Rows from block 5 of the image encoder, named by matrix and row number. Rows with one number belong to one channel. Each number is 128 + 32 x the weight over its row's rms, rounded and kept within 0 to 255. All counts start at 0. Numbers have three digits each. After the name is the row's rms in percent of the matrix's.
# convs0: first 3x3 conv (encoder.blocks.5.convs.0.weight, 64x64x3x3), inputs 16-23, a 3x3 kernel for each
# convs1: second 3x3 conv (encoder.blocks.5.convs.1.weight, 64x64x3x3, transposed), outputs 16-23, a 3x3 kernel for each
convs0.0 083:128128128166128164147143128128146162128128128151128128144128111113111128128200154106128128092075101105098128077071088047081085098093128128155128054128128128083084110089066128068101079128084112099108106087063086084076
convs0.1 105:111128128079077115116088096141128128112128114103100092220171182162146176077068140166152128180178193185166164143128148150174164128158178153165128177158162167183168149144165128140160150158183155128128128140144174170128
convs0.2 107:128109102165161128161128168144128112097092128128128098103112128128091128100098067148185157128147167128128152146157158159142163183155156128148144128180147115128128173172156184164178179150165180189179178186155161168141
convs0.3 082:128165128164128168169128128077128146156128103170143128128128091153105095128156185149128128128096158108152128060093128096092128095109105089086090067102060039093128128128099086051088051108094070128163078103105128079067
convs0.4 117:128151128128128140158128112160153149146140150090103104164148128128128150128160151090085078095107088105112111112112128097088079096090082106062089081105085128148089099128093106089099090128128128090128099102105144097098
convs0.5 116:109112128111128099128094105113128128128141148139142128146128152114128116092104071197157154173163148180154164168144148128139185171173161128161145158156159164142148159152160158145128161155176158162164170207140181159163
convs0.6 091:128128094128128143162128128128128104109109104144128128089109128110112096100128128199171169166195180128128145157128147165152165158128194173128154128128154128168128211182157162165188168153178128163166208165175168158195
convs0.7 090:128147128106108108128128109150161107145128128128100108166186212128128175128103109128128165148202177128167156128164162155186145183167128128128128152175171114150170143128156145178150182165187153152165172200128166194210
convs0.8 093:145078145114128149128128156128128128128128106159128128156114142168145114128147151081100087084128128128096106101080157094108093103076111111128104128108128128128104112087096072085128104092098045087091079052072097081072
convs0.9 118:128128100111101128128128115143128096109081094128097128082076128091093111099117097153166185211197183113128154171169128171148154166165158146128139169166188128139154148182173155157189174158149143158185182183153178166154
convs0.10 093:128128149110128128128128128104147128108128128087113128128149128128112128128088142146186179153150150147144128144150190144183185163167179162128128181164148144153200169147196163170183169151158173177163185188175171184217
convs0.11 124:128128140110097106128112108128128096117094110115111097167151167097128128111128128165194187173187188157171161128176169142146205210128181146155128150183128188161180147128176156177153165164173169128147166162155183172164
convs0.12 070:105045128076108067128085075156107079128128128128128102178150128128152128128067128128128155128128128128167100099093086156128128073128104087155149163170128193128217128146170128151189128169128109056074215153155164178168
convs0.13 120:150128154128164172171128163128107128149146164140128149093128087128116128176151142078107061066088088101086083128087103115110088115106128128093087081095078105075098128128101102088093077082078077095092109099118085102061
convs0.14 092:128106109093128146128128082128128128105111128109145107128112144108128158092168155099176109041074084109084096043049062081074070075151088128128101090105091113128128082061110074094086087082106069082045077066077084070065
convs0.15 141:112103105103107128128128128145107105111097128108138144144159168085095154072070108198198179188193183172171173167170169139146167155142176157151128128159142170154167141128140150162151141164155153160164169148172160169157
convs0.16 109:143147152100128091128128128140128159128111128103097112167147113144128168150128128112128108091088112094093114067094085064088085096071098093112086096111128096105128067099096078080083081111101099092128107103070100128128
convs0.17 089:146111128128128128109128157150128096101128194128128155109128103128128128144168148128108095062100100144128095096091128128085069112080128102128128076128128128128148128128128128102080087072087089090061100062093069070048
convs0.18 094:128093103128100063099080091100169128114128128128128073146148190079128144075077128128128149152128153152128128128105128169164147150154158128128158165170159155149164175167173157169155171195156167173128189181182174166174
convs0.19 087:088074073098035103128090155128149128097144084128083128128154154102128128104128128143149180128128159128107105128149174128128128161165128160128151128145144128161128174168186188188166128165153162128160172128173180158197
convs0.20 088:112128083128128189128128128128174128128190128146128128144158128108095128111109128187128182149196160171147163172155158183128128152153147128151128167152143128157195157168181148151128128128152149128163214182179189194187
convs0.21 093:113128091102128095128104128128149110128155128128128128166128173128128151128111156092128069081128084113095128128068095128088095078089077102080071114112114128100128128128105085109093144147128050082113074062106050085037
convs0.22 069:147128128170128128128151128169151128128164128155128128052093086128104107172128128165151158090177128173128128147147128128128128082153128106185158128128156128105153061150128067043099128105103128167201157176201053128183
convs0.23 139:093094107094092111137165150109128117092086099128128128078076108059101115044092080175177200191167195148144159147152141152161116174149145155154139143154151128128141149163170152157167128162151171152146152169152156149175
convs0.24 097:152149128128160145148154160128105128165152153128128176115104089128105106162153128128087064091074082128094086088105095128062128128112096103100101090128101114091070128095103085115049079094071128094099084128098084083040
convs0.25 078:166128176147128154128111128128147089166169128103072128095128128112065128128098103210172168128128169163173205148159128184175128164161173092128157128148155145128186128151157163128165128172179181164235170199177160182184
convs0.26 114:128159147146156198128128154102116128143157166155144171128116128151151128182197152096089091080080090112104113128104099128128115084128106089108091086068098093080073128079088076061073098080111091128101110108117109108078
convs0.27 086:128128151128156128128128110104128143107181157128113128128162108128128128111158128144109087085128128107143109071128128067090092088105065128128094111149128100107150128106059090056143071128128061086056097045067065048064
convs0.28 117:128128142109128104128093128152108116152128128116093083164163164141103128128115101170161170142190189181151128171162170176152154150161174128157149150128149161168155128128128144143160150177173171154164194153162164157183
convs0.29 099:128088128111128105128099072128111143128157128128128128128128157148128111128128128100092128093128094128090108110080128085044088053076081128109144101115114152128128128092058128094097128111128056093086065073055093110057
convs0.30 079:128100146165089128093104154128151128128149128128176164163164148164177128128128153080111128087128085021104105079128106087109173074082097128128152128128147072128108154156204206224204179187164068074090083052092075104128
convs0.31 096:172128128128128153114114108146128128190150156113128104102145128128151158128147128078099128089128093108128101128072092098083094072089076128092128128151145128172148128075101109128113104115104087070020083060041063055077
convs0.32 116:101104091109091093128092085128117076092128091095104115154128153074144114085079116164169191162168145156128150109166128142114147140151192171163164147166166184162195166169173157168185159149170175164174160180151171204167
convs0.33 087:128128128128128128144159128156145128112128156143165142144128128164166151168171201128078109073085090048074068128104108062075074103054128128170146112083092150103076095101128128079087093102082113128068111075071061086095
convs0.34 099:163113104128128128109108114128128100128080083084128076154161111143128128128128128096128101064110106105128089084094085103104094089094087111128102100104128128152128086066110061057065109092088047083040063070042074068047
convs0.35 101:128103128151171128113098128128128128107128188128179188155169128128141128153189169084104092128072105080115074097128077128090128128097154103061087096112079086111105081109101116108091096087056095082067066096085038060047
convs0.36 115:150128128152166128175181174146111172128128117146128128077084068128151114163183163042117065095080078081062071128128105088097091113099092112084093111068128101060100099077103128085082086101100102108113075128128092100109
convs0.37 104:160142149141128162128096128105128162141128128096114113128104128113128105128128128105084085075069090106097109075128105108128128100128092070071081057109092093128128128112114087109107081110128084073080057107128081059043
convs0.38 124:107111077128128128157128128105112085108111096128108128117128148094100111093100103152142145168180179128148142147128161153146171176152153153167181193175159164158180112153152147169158157151128172152154158128128158144175
convs0.39 109:157128147162141128128128152128128153102128128142169166128075107105164146169144128093098073100094076086083101103140128094128101128128095086069076077088128088073084086086089075087100100113094074128103084093067106083103
convs0.40 077:128128107128172128128156111128110108111090128156178128077128128059128090128100128128128178152152128085151128185160103080083149163128128128156084128128088128103105128181212094128153071070103238251175210251165203170170
convs0.41 066:162128157090095161128128128209128150147128128178158128128066152128107063098160082188128128163162189149128128128159128128169128128128197155168106128172128128128128185128156128128175128089128128165171208232181200197183
convs0.42 091:128103143151128128128142096145128111157128128098102128168148147161173158128173128081102114128065110128096102089112101128100085089045093128086128103104128110128098099087128094100087086128128108032088035072068062100082
convs0.43 107:128128104128106077097100128128113148128111102100092061180171172128142128128128148168177156160184147180179150143145151167181153180193168163191169174181177163158175160144128128141128149168179161165167169128157183184161
convs0.44 092:128156145128128107152128128160128128128163108128148128128128106143128097128128090128154158204169164202162188201176183186128168158199155169128128193153128128143161149151154159128145128143128180155143174151204128157163
convs0.45 067:175128147128128128109128101150148160128128128174151155095128163128105128157182150076128084088067052073128100059045106128046081080081067109189149107101097174128128128128128106128090048062058105102081082088098109037067
convs0.46 079:128128107128157099105128075128128128098128089128065067155159169128100150128128128128103093103128128128108128128079151099094106128076128067098128109128128128128128071099128186162177180109149102096025048056071148082082
convs0.47 106:128145143128140128143128142128128128128113072151128114144128114084093091105128128161128170184148164158147128146165160212128166189164150152150150165183180128152158174164189167160205193154148196147164194182168176173190
convs0.48 080:153106096128098096089088102161128128155128128128109128128170128170165128128104128076128082096128069128051058024073046095085098071058085128128128158191150144145191128145128128152128128159158098024072048024063077081128
convs0.49 109:156128169154170175102141113142128128164155162171128166091092080147128115177171179093095079128084111083104114128128128090106128091086088082072128065110128128115128093110128090128074096098074092103145107128107066094095
convs0.50 107:150128128167142146128184147128145128095128154094141169065084068140113084141162108088075084093089087093091090128128101101091150128162099128100086128087080128108114140101086128080068095078080094115141128099128077092128
convs0.51 107:111128128128144128142128158128098087128102128128128145104088128128108128099106128162187177166174167128128144128143143128174164168142157128145142128160101128164161128213168189140170152151145160142128176150142158155150
convs0.52 097:108115114128128152128087092076142143169188163128143128146167156128128128078144128128092075070083082128073128128091160102115128059072078093082128128128128113146078087128110075098093103107141105072102083069057078053075
convs0.53 076:128128128161155181128202128128110102128146128198154128128103084128128128179128102185128128180203174204206187168145128104108128146094101128164107128076089128104078066070079073070072031076044182192128128128128105081128
convs0.54 069:128095128098128128153149147108170128159128128105149156080128083128148128210128168093110128079046103065083106128192128047078098084077095128063168055128090101128070128128128064059063128097072128128108128075077087090069
convs0.55 096:153128128128090106109093161128128128157151108128128128150195178187228182184142172105075086062076098069107092099113099083084099103110082128098087106128056085112128107069093128128128091105128078128083058077104079079085
convs0.56 116:141153128161128128128104100154107143111094098114128128179179128161162174128165185089075078128092107104112114128110128075095101090089105128104105096102060154110091078097080100112097108090128094079077083082076068072092
convs0.57 093:128128143143149128109100108128128128128128128128153154128128183128152183128163152040108114106097084080069128082086094099083105095079103128093100086094128128083128107096128073067068128097128080050029103082047072061060
convs0.58 082:087128052099073095128105100169147096148165128128102128128150179094128128128128128108128128095128163074058087094088102067088081128103099155100153095144181151128154104162151128155159128128128128093066128128076177159128
convs0.59 142:116110128095128128104108128117116128112104099128097108128153158143139128097093128199184208183163190177177185152185157156158158144159169157140166165167192170186176145143162149128179173186156142139154169202177182165170
convs0.60 109:128171167128140140196143128128128128144128158152128128111128091128128100141128128082091102105085072128116098128087102110128094108100075106089086102095059081100041117091101112081085105083103112108128099091103100108128
convs0.61 120:085095128083089101105086057128128099128107076128105094149156169094167115079058117186161154170148152128164157128139128181128144154172166186168149185178174187165173182128154144146146162128146149113128161128145186156147
convs0.62 080:128128156156157128108174128128128128128128128128108128128128128128128128186146149058108068128128100101128088105128128108101084128040128152107106128058074128107071110098079128082097128085094079065074083128103095100111
convs0.63 103:111128161142161180165128190128113146157166170128173158086049078111128082153148128096062087099102111128114099145128089092084128128111128101128105093103128104082082104100076068072070071092082115128150098128128054096115
convs1.0 060:128074109052128061128075086128128102128128128055128128128128084128128128090128128128128128128128105174196150107108073128128106128128128128128128172159128168181128157104128128128128128209128170149190148156164128174128
convs1.1 115:188150201176203164156153181128128103128128128106090128128109128128128128095105128182192217189196203163170183117128105128097088101080098090115128087088101115107118163153149128177187128153158111091084058102104093096128
convs1.2 123:128143160169148128187169165079098128101128128103128128156128128128128142148146128202175176184183194185182162128128128128110128128141138128111144112094101082101107138143142184181178172161164144160128128118114111108118
convs1.3 076:065072102111057066090103092189128146113160128128112128100105144128128090128160128128145155128169128174128156128128076110092082128128082155099128156164128128128155128150171236215128191170157108152128148128170102128128
convs1.4 088:128128153109128154154128128128150128114145155128165163100128095110128151104128175077079100113066103077072082145179176176145182178128196115112149151106128105128164128110128103061089093054090155153128128096146162167151
convs1.5 127:181179190163191181185185181128128117128092108106109141108128128128128159141142128190202189161173176184183175111085083080099099104106089128108128110100101128092100152155165159166168146163169112105128094098097083097113
convs1.6 117:159150158167175169146187163117103128091097128110128128128128128108128146114128128146207182161181200175162170109115099116100115128140112111128094098128108083112073144163142157161178169183178161128146128128128128118115
convs1.7 105:183185178179172163149169190117099128142090128103128128128128128128128128074109140213226237199226225170171203128091128101074095067066097128109128107110114128128113152161157112143150128128128088091064086061089059083111
convs1.8 096:128113128101107128109150083159128143128128128161128128128128128114128128128128128077075081071041066060062054164164149140156154201146152109113128128140128190128128128099089096066102104076081141142128161176163166169154
convs1.9 110:128152197176170181153162172128128128128112112162102128141114150159152161128128128174167193148185167202192192163112128128101114156128128116128139094117144101102104128156145185154188202173200128146102081080093070078064
convs1.10 083:163184172128169202176128191100128155100095128146144104128128128128128150099155105210178195220192222198159164110128128099101110093075051073103128102103109128094112128128156160154157101128128064097071086046068049061076
convs1.11 128:195218201184179207185170183141128128139128108128128119157145139143128116128141142214216211203190198184195198115115095098117107090109101128116128098106115097128128159161169164176178160180166091098108098095091078085102
convs1.12 070:173160195128153164128147156107128128110105128083128093169128128128054108128128128179128155128103128104088105094128128128128108069145075106094098098128095128111128128092155110106128074085083036075065036085107057128128
convs1.13 101:078051063069076062085052068128113111106128077128115094070109104091104108143144143146140096155182128156166128084074092103084079128128097128150128158149144128098128172128102128128128144163141145148165150128161128145154
convs1.14 094:164147128115114109128150128128128128128161151128128128158162128153128141128113105050103058079069069107048128187183146173177201173171144159128170128128128152107128107090128089076059128091099147128128128181167144166157
convs1.15 148:171197189168178189161179187118104117128128110128110118128138152128120128110147157162191192153196171165176173104128128107112128113116111139128106128128094128120111163182184182186190173192186113108105095086079085092089
convs1.16 101:163143105128128128164154128149149144128128170110145128128161152128128128128128115059128098077081081061032071150190178188147175174212162112144148166128175150153116113068128100089060071128067156108128175151161155155154
convs1.17 082:079078101112085091087081092128146128151145128128128158108148128128095128150153128104110098105074075088102128128128128143128154128128145102128152143158128160146128106128107052106105082128063093154128186150176149218180
convs1.18 080:170193197149163164180161180094093094128128128128128128128093128128128171095128128181154152195153189174184162105112098078113128128057087068111088071073067128087104149106099107113090094099092089128078113090146098128128
convs1.19 083:128128146128128162180128167128106128071110128114128092128105128128114153143128110150128128149128128128128128169154156146160128128128143128128103097073085128091093128092128128179143128128128164158128128089095128111152
convs1.20 112:172182179158172162156177190097103114128115128128111128128128128128128128128128128196165209186171202195198194128116111128085092081091066093094116105128104101109128148152128166170181128170151074089095026077054069081098
convs1.21 103:066054059104094075128099043147128128156128151101128141128128128128104140128128106066089099128078088113112116128087109128109128128128128128128146128154128159162163095087098082086077073071055128115159187181173175178154
convs1.22 084:128128128128128075152153146128128098128110106128128107144144128128128128128113145171128177146159146171128162128114128079114146145128128128146164106151144097128097155178181191202175173215180128108142128095128092107091
convs1.23 135:187155185173171163175177178108118101114094116128107112109128100146128141138138128142195163155159167155179163128128128146147128176178128128114128112104102095112078128182168193163178174196178128128152105093092103099082
convs1.24 072:075078048088068054102086058093128128128128088128128128128128111128128079128128128175159128148182180166175204080083128128099096128106128148167128128128145128128128128128147168189128163164128128163176108128152091095128
convs1.25 092:167128164154128180128168168128079095104098128107111128141128128128141128153128155166162153180185148148167158088095115088108111128102085128114128099128128128128145156181153210213186161198192084115128071078102096099060
convs1.26 091:076035048069049073083074079162111128128100109077104128128108097104141101144115115170128143154172152128146163128064064076073061065084061103152108173128157146113128128142128166128111149128128128101128115128128128128128
convs1.27 066:083083091128088081128104088128128146097128151163095128101128128172128149128128149087055128080106053077088128128100128172128128128155157147128111161150128128128161128150097107087067106043071128128101189172194191191128
convs1.28 137:153172195162176180152146174112128101128107128128114128159158128128145144128128128198224208214217212206209187113099107098065097087073104098102128128117088128118128158167181179187188165128164071090099074065087066107096
convs1.29 094:141128150128108128128128128144168187167149150112128141150144142128128152128107110079097110083086107057086082154165168156161180128152128111128128145128104128147128106128108091107089092076115128105112116146128128100146
convs1.30 090:128071099128082078076061099143128148165128128128128128128106128128128143128128128114128106128098091128128107143085128144092114152128128128113128128128128128091128063128109094081079062085112092101128155151128147128168
convs1.31 108:147115128147128115100128128128128128128128157128146128128117143128128106128166141067086082062062095095059058160157128166168156178159190128128128128144142148128128128095154112113097067085091149151128163168159169183183
convs1.32 113:149158155158163174194192182114128128096128128091128117156139128128128128128128152149150175159128168167166171128089092105142128151142128109128098095103128116095101128163159180149165165180186166153139117093116110128128
convs1.33 105:128109082108114100110128111113144157128149128142180144128128128128112107144106128078087111097065051108100111142128164157171156170181165149151175128150128128148128062074091077051028089101094213161166220201175198208180
convs1.34 098:164128128145128156146128128145177158128128128115128128128128152108128112100082128104066089081098105101069072128128158169146169128150142128111110128110167144157128128128128092062109128089089167128109157128128147128151
convs1.35 104:065080081090101082095097085128146128128140153128128128155128102128128128128116151097090091112100109082077128128116103111110128141128144128128147169152152156181152099091086108061088112093079147195152209180157199196182
convs1.36 088:062052060090067042080075049128104089083128109107103128128104104101114128179128148152128147185170172158187159075050070090077097142128086128152149114161143128105147162114141163128128160128106128165128128172128128128128
convs1.37 097:141103105128128112128106109098154128128174158128141128155154147106128111092128128079088074073082070073061071148152161142162184149158145147128142167154158152160144102128081069088100128098099128109128128128160142128128
convs1.38 123:165145169173157148174202184112117128118128128128111110160110128128138128128146128155178175139165173155174161128128128110128128117156128143103128102104113110105088145146158169202189159172162165154128128116101118109128
convs1.39 085:053039048057070031105088037090128128095080079089070128090128084128128128128158155151128155162158148128128162098071069075061072114087113149128113128128114148128128113151128128151128160173165128128128143160172166145110
convs1.40 085:156179168128151128128150156128162106128128162128128145128128168128175162128142144128188181197162169162210178159144111128128128128143102166160151128128148128128094112128128173145169161153171157128152106071128089071062
convs1.41 070:156161128148158156173128153149150103157128110128095158128128128149128128128128128202128159128128128155165162128145128097098079106100128147101128128105128109082084128128096128128128090090128075072079029092068021047072
convs1.42 104:128110128128128128128128128165184128128142084109128108128140128128116145080147128093085059082061082064085085149172154128157176172175168128146128156159154149157161128128128084057128084076067117140111157171128163177172
convs1.43 124:158197197155229191165157187128128128128119138093128144154147140128128152128128144217197247235241232205181203100128101084128114065084076082112080128102104095099128128196180152157180128148141082086105062089091113107102
convs1.44 102:159128184128152194114171158098085128128128113128100128116128142128159128117128128162183159164207162161196156081085108093111102092088128128128128128113128128106107167180171176205186200212199092090128048056086067080082
convs1.45 093:128128088128128085146128128128160128152110128128154128148128128128128166128151157069101089076094070072081089128128128128128128170156128128114128160128151167164128108096101080084074109094090159165162204194164204152157
convs1.46 076:101128150128105128081154128128128128128144128128128128128128128098168128089086084128095128128075128086109128103097163098128128128128149128128103128108128160128154128128149056112071082086068109128039099111094088128087
convs1.47 113:157170158128182175171163173128128087108128128128128141128147128128128142149148128173178186183177179169199187115128106092107070097128112114147128128113114106114128149156169156165198181165161097111112068086108101094061
convs1.48 089:128128150128128150128128128171147128128143128128100128113148152107146128072162128073091074075059107088074063160151175142204180167168154177145128104099142128114128091096098084068086078073098144128152177170128163150145
convs1.49 088:078044041053027068090033086144150128128128128128105101128085114103142128142151161144128112221197169171148151102082051092086059068080065128128128110128128128128144145128143173162152159128141101128147112111128128128128
convs1.50 092:082091041094064063088078040096143090114128092143128105128085088143128128154128169158113144182162156173182155096091078128056093128085110174149128128173128128128103144144154159128113155153142128142150112128094070102106
convs1.51 105:147174152149165188174157160075109103097103098096112111100128107111104088110128128182166172151165191159172180128141128161128152166174128102105128110110099100093081139144108171176178157168185128128128128089088102069078
convs1.52 120:108080078086086088105103088154128128151128128128128144144128139128128128111128128128087097128072098109084091128144128148128138128140152128140113152157159150156148113128116073099079106100099097097128141128152155146156
convs1.53 091:153128128128152128128159161128113111106128141128128112128128128128128128128114098162142171188167141176172186087128128072094093102110102128128144128128128128128128190174145196194231233169201087083105093081098072078083
convs1.54 072:096087066128075057106096058128170103128128079128103128128128102128156088144128128128128106095147094107128156093128108176159128154128128083179128102128150205128128111100070128095103128155128159144128175204178128171169
convs1.55 099:102068094113128110128128112128128128128111128141128175128115113116128128128128128079096091099057096084098100154128128158165144154173196128163146142145154162149143085101128116100066106070112200164166188233199214207208
convs1.56 088:128142163128128128107128150128156128115128177128146144128144128114128128143128128076093095058068044089074074164162169178151172215156190128163128128128144109157190114091083114067068099095067128128128185173128166185170
convs1.57 101:128128103110150108113128141159128144148152098128128128104128103116112152128104115079083063107084060052059063173128167151167162172175183141128128144151128156140152100100128088068080073063068166154156184161152206172197
convs1.58 089:128128154154156188156184164144111128108105128142128128100114128098128107102092094084090080077089067097087058175128164183159185162175166128128128128145128128128115128128142102067095094071064181145128175169159146196195
convs1.59 148:185174204175195207179181173118128119117128128128128140143140166158162128147128142193214200212223214207211219114098128101115128093104099128110128114100097115115111154160172179189179166180169094085098090090067078097080
convs1.60 079:059059063088028041095095054128146128128128128128107113128128160155128097148147128162128092161112157200173173128097070088098068096146093162128146173145151188107128149128166128128128165148128163111128160145149097128128
convs1.61 109:177186196191224201157182193088117067108106101087054098128109110128128128128112115170176212200178189128128155128128128101128141110109098106082087103105088082108112117170147154165170100147112066110091096108075103089110
convs1.62 059:060084128090096020080089051128153169128128150104128105128128128150087128128154128103086047179128066128161128128128128128128096128128128128128179174128172128128128128128128128128158155152128189128175087105154153157128
convs1.63 093:069071062063060065071056064113128163103128101110128128128128106114103114156128128144128157179164185162193128069095128128128105128128097143128172128128103128128128156128128163128162201150128128128150114111113083128091