{"encoder_arch": "resnet", "encoder_kernel_size": 3, "fusion_encoder_bias": "none"}
Rows from block 6 of the image encoder of a small model that answers yes/no questions on an image's attributes, named by matrix and row number. Rows with one number belong to one channel. Each number is 128 + 32 x the weight over its row's rms, rounded and kept within 0 to 255. All counts start at 0. Numbers have three digits each.
Before each channel's rows are labels from the 100 images, of 14848, where the channel reaches its highest value: "peak at" is the part of the image that holds the peak. Only what is clearly more common there than usual is listed. The data: photos of plants and fungi (iNaturalist). In brackets: how many of the 100.
# convs0: first 3x3 conv (encoder.blocks.6.convs.0.weight, 64x64x3x3, each kernel summed), inputs 0-63
# convs1: second 3x3 conv (encoder.blocks.6.convs.1.weight, 64x64x3x3, transposed, each kernel summed), outputs 0-63

peak at: top right (100)
convs0.20:140119103085124072169141118145139110114101217112194110101134164109083114150147158131124140111178089137081124113150090086126051115153120139146109109093172137124186098105111124182122081155085080
convs1.20:155166103119092150049131154096108141069138113104119198120187122115178116097099087103157107171145137087135081102101096112127134151108106104138089159167118103133109101085135049063117141157101116

peak at: top centre (39); top right (33)
convs0.36:175173186159132174111127159127130145160151113146099132139168110154166176094138136126210127211100173144128159144203161182129172153094118139125158138149105135150112140166129159117126176118156177
convs1.36:154178108089125064092135165097100176071136109129157147152174081128185063140121132126172118167142131116155098119115097076125085161092129121148083141127121119166095098070138118103125063164146083

peak at: bottom left (100)
convs0.23:163157171161098180092111122123139156155172089155080154145180077142162169102137092139167121157080154131141142133156161162136178161084120104086159139155109122149070168158145159091132180081162167
convs1.23:180182116096148055108147175131120163090126123113155144141175100121168055138125150126183125195123129124158119114129129082132065176108111136133094132112122145164110111073129142124122048159155080

peak at: top left (100)
convs0.57:177203156132110179109113167113138158152161113148098136171193115160188169092150109127215130194115152128180137133159182150138163165110133152135132123148110139169087146132120126111138175117155154
convs1.57:159169117105149055074152150108102182065149118140172137134193094133164057161124152148175123175120155136148121134091111073137088153104124134134094153126119127160102113081146151104114065163146092

peak at: top left (94)
convs0.50:188200161139116177110118170135143157159152104153103127168183119154176168105133119126214128198111157136170147151174177162131173158110116144132151140154096131166100136155134154097130168108153163
convs1.50:158176115096134058076146156099096175077148119138167154143183086132178064152128142133178116179141153123161113120112108076134085152092128128146085140127116122164098105078145132111121066172147088

peak at: bottom left (100)
convs0.58:162188171152128183118120172114125155154159088145094137177177104174186169089128111133184130190099162132158156142177169172139162158097131142130144146149099139164072150152139145102130167109152170
convs1.58:171186125090137055098145162107112162073140119134174143142192090124172061149128156135185114191127145130147118125130118071131077153101130138133098134120121129163106107078146149115123058165146091

peak at: top right (41); middle right (39)
convs0.24:191168190160128165103133129152136145162158110150130131129164108160136202102130144139177136186113171147145157145217171184127161130121134171137164133149128138161144138189111162148114187131148162
convs1.24:150180100101121076082128175094096172070126120126153158147170094129196064141121120123183113170148137111160096126116104073127089154090130113146086143123116122154074103082148110095127070154140082

peak at: top right (100)
convs0.38:114121098097144059115134097140142118107086164118200104099102125117055105154136143130110120116154098134132121133128097091123118091159144140124124119110194138148244123122104120197123072166106078
convs1.38:151168131109080161110115184123099131097112114101089146136185091128156135085129074110198113153121133081147077102105090118133129142078123102164087143157120097148066071087139056083114137099099122

peak at: top right (100)
convs0.44:174150176144102185080113125118131130131150118150076140146182085145133205110131110129182124176088162127156148139181195181114192132114105127108146106143093138152106109148128165076121194127133151
convs1.44:166180114101139051082146157118113163078149111139170147129187100132167062160126155140184128203111136127132121141095110077141089155119132144132111153132122139168110119091149148101131045150157087

peak at: bottom left (99)
convs0.42:121109139174071182105130129123124140138159118138039144158116071162134121067104122121093116075109138128079143105083130192133158166055123074123155122132127121123107128149121140073158172095129185
convs1.42:111091120114206101206152104146162119159067135099146069128090149100105131085133180121079152095137135158117124118152173136108114109204092179122135099119156182148148131122094148154113131146072149

peak at: bottom right (100)
convs0.35:154163174162109180087129131122125152161159087150094133146167099163158164083138100146165134163091170113110158162183155178117175151087120114091159143147096131147063134175152163094113175097162178
convs1.35:179178120087129061117116178101120146095120107111140154158162079106179074126108128125171115179160135123173109103144117081119065178105108104142072121118133112159103111076113093123105073177148093

peak at: top left (100)
convs0.51:180191164147105183098131161118132157163158104155100146164176121155171173101134121129204133191096160133177139148175169167130169156092111138126152135142101141166085149152131148083124171106161160
convs1.51:163182118093144072071145167095104171069140122139167145143194092138179070149128143128175112176129147127152113129111110067133085150091132132146084143124120124160102108073145134104126066169143089

peak at: top right (100)
convs0.18:144119112108134079158126112134117102099105160137194099057117145092069134169141162121105114139150083135124110138180096074119084108167126161088109140117154128138208125100106107177112087194120066
convs1.18:161172121106085123101113178116117151088127109104094192141191115123192109091116074113189115180137136084142079119092093104143112134085133117167090125131116106150053107089125066099126112140105102

peak at: top left (100)
convs0.52:183189177145110172095127161120128158153164089150087132156177105166144160093143122140204127189098173132172149145153164155126173171100108134125152131153082142167095146154145152090129171108160168
convs1.52:165179112082149050109149166108112178079131108130164147149183084127168052141127151130173124181128151137145116124120122073129073154102131132146090134126128133181108115081143142107106064163150090

peak at: bottom right (100)
convs0.54:177174178160128185102112174108135144146166097155091144159160123177177175090134116119172132174101173129151148141173171169124165179092124132126143141144096134152059149153147157102137172096163170
convs1.54:174185114091141052106150159115117161072145119131169133153191099129167059153127150139182123198125143138142124126132125069131079155099125133139091134128126137180105117079134157111120075171152091

peak at: top left (100)
convs0.45:166181171138108175105133165134134157157161107143076143177167114151174165086140120135181142182091172130165132145154184154134184158092115140136155128136086138166069141166148137077131169098149170
convs1.45:174182120090146066089146153104104165073147115139169140137190090123156061156127152142176124198117143128144118128112124070129079157096118138130089138127123132175106112078144151112110070169149084

peak at: bottom right (52); middle right (34)
convs0.17:174124163136139126133131073138134114116129122131154094077117123118082203141136140140141141141137198144121176143251086170143145102150103154108133136140135151140178118183125176201126144148117121
convs1.17:157179101097084107147096188117100156127105104100101163154175094119194100106098101109160103185169103123155081110117122100111109163110135097161080109121147100168065083083134067092116106144131102

peak at: top right (100)
convs0.22:124110095098143084139134083156128102096087167113172109078118180115074114185132136121096133100179096130097121122168108100126073101173119135125095136111183122140201125112078096189112083162093091
convs1.22:152169095101071152095112163097110144116114096109105162137190115125166101074110079112154108169155135058144095090092094112120138135079126112151095150140130110151118097091119017086108149135121104

peak at: top centre (45); top right (33)
convs0.60:131175045082124113171127191124121155132105143128147147177154177105196089123124085119152128190122118130145107102083168102131077133123118137183091105113160121176121129077134067132144115085132087
convs1.60:169156134118131067057137129127109155066175105145176121122185091139162058166127160167173109161106162140135117136099087089136094168112124170117106156141115129155112115101160160100119048160129103

peak at: top right (100)
convs0.12:113121113124146083151119110139128118111100173126187115077118161117050109171135151112109146151161080123109145119139086071145089129143126146128115131132179111139232113094081128185119074160089080
convs1.12:163169122113087124084092177105118140086105116117105165135187102121184109093116071127172109177154148098150102112098094116145140144082130093143084138159123109159081064092151042081102122131117118

peak at: bottom left (100)
convs0.32:085127137121118195099131141105114133122153119135076133147149097110127166100122048143091138106070154105101119120129145151134165157074132040131115130132094111100061156133143120064119184061136168
convs1.32:130097174139158068093160084144143130127151142138142119131109112118103121167138211168090152089070138112127140144049118105153104149164124210105135134113124173126184141150118212145136087113134117

peak at: bottom left (100)
convs0.25:132157160155111199077131142121119145149161083144071154154157091174172176078118108130125122143095172126129148128178158176129173151099122102101156126146093140135051137151134154072121168087159183
convs1.25:178190129086159043131130157125140146107137115122156125143174091099139064139124152132199127205124130139146123108129129067128077153102120142124093133116133126183134126074109134153117057176138091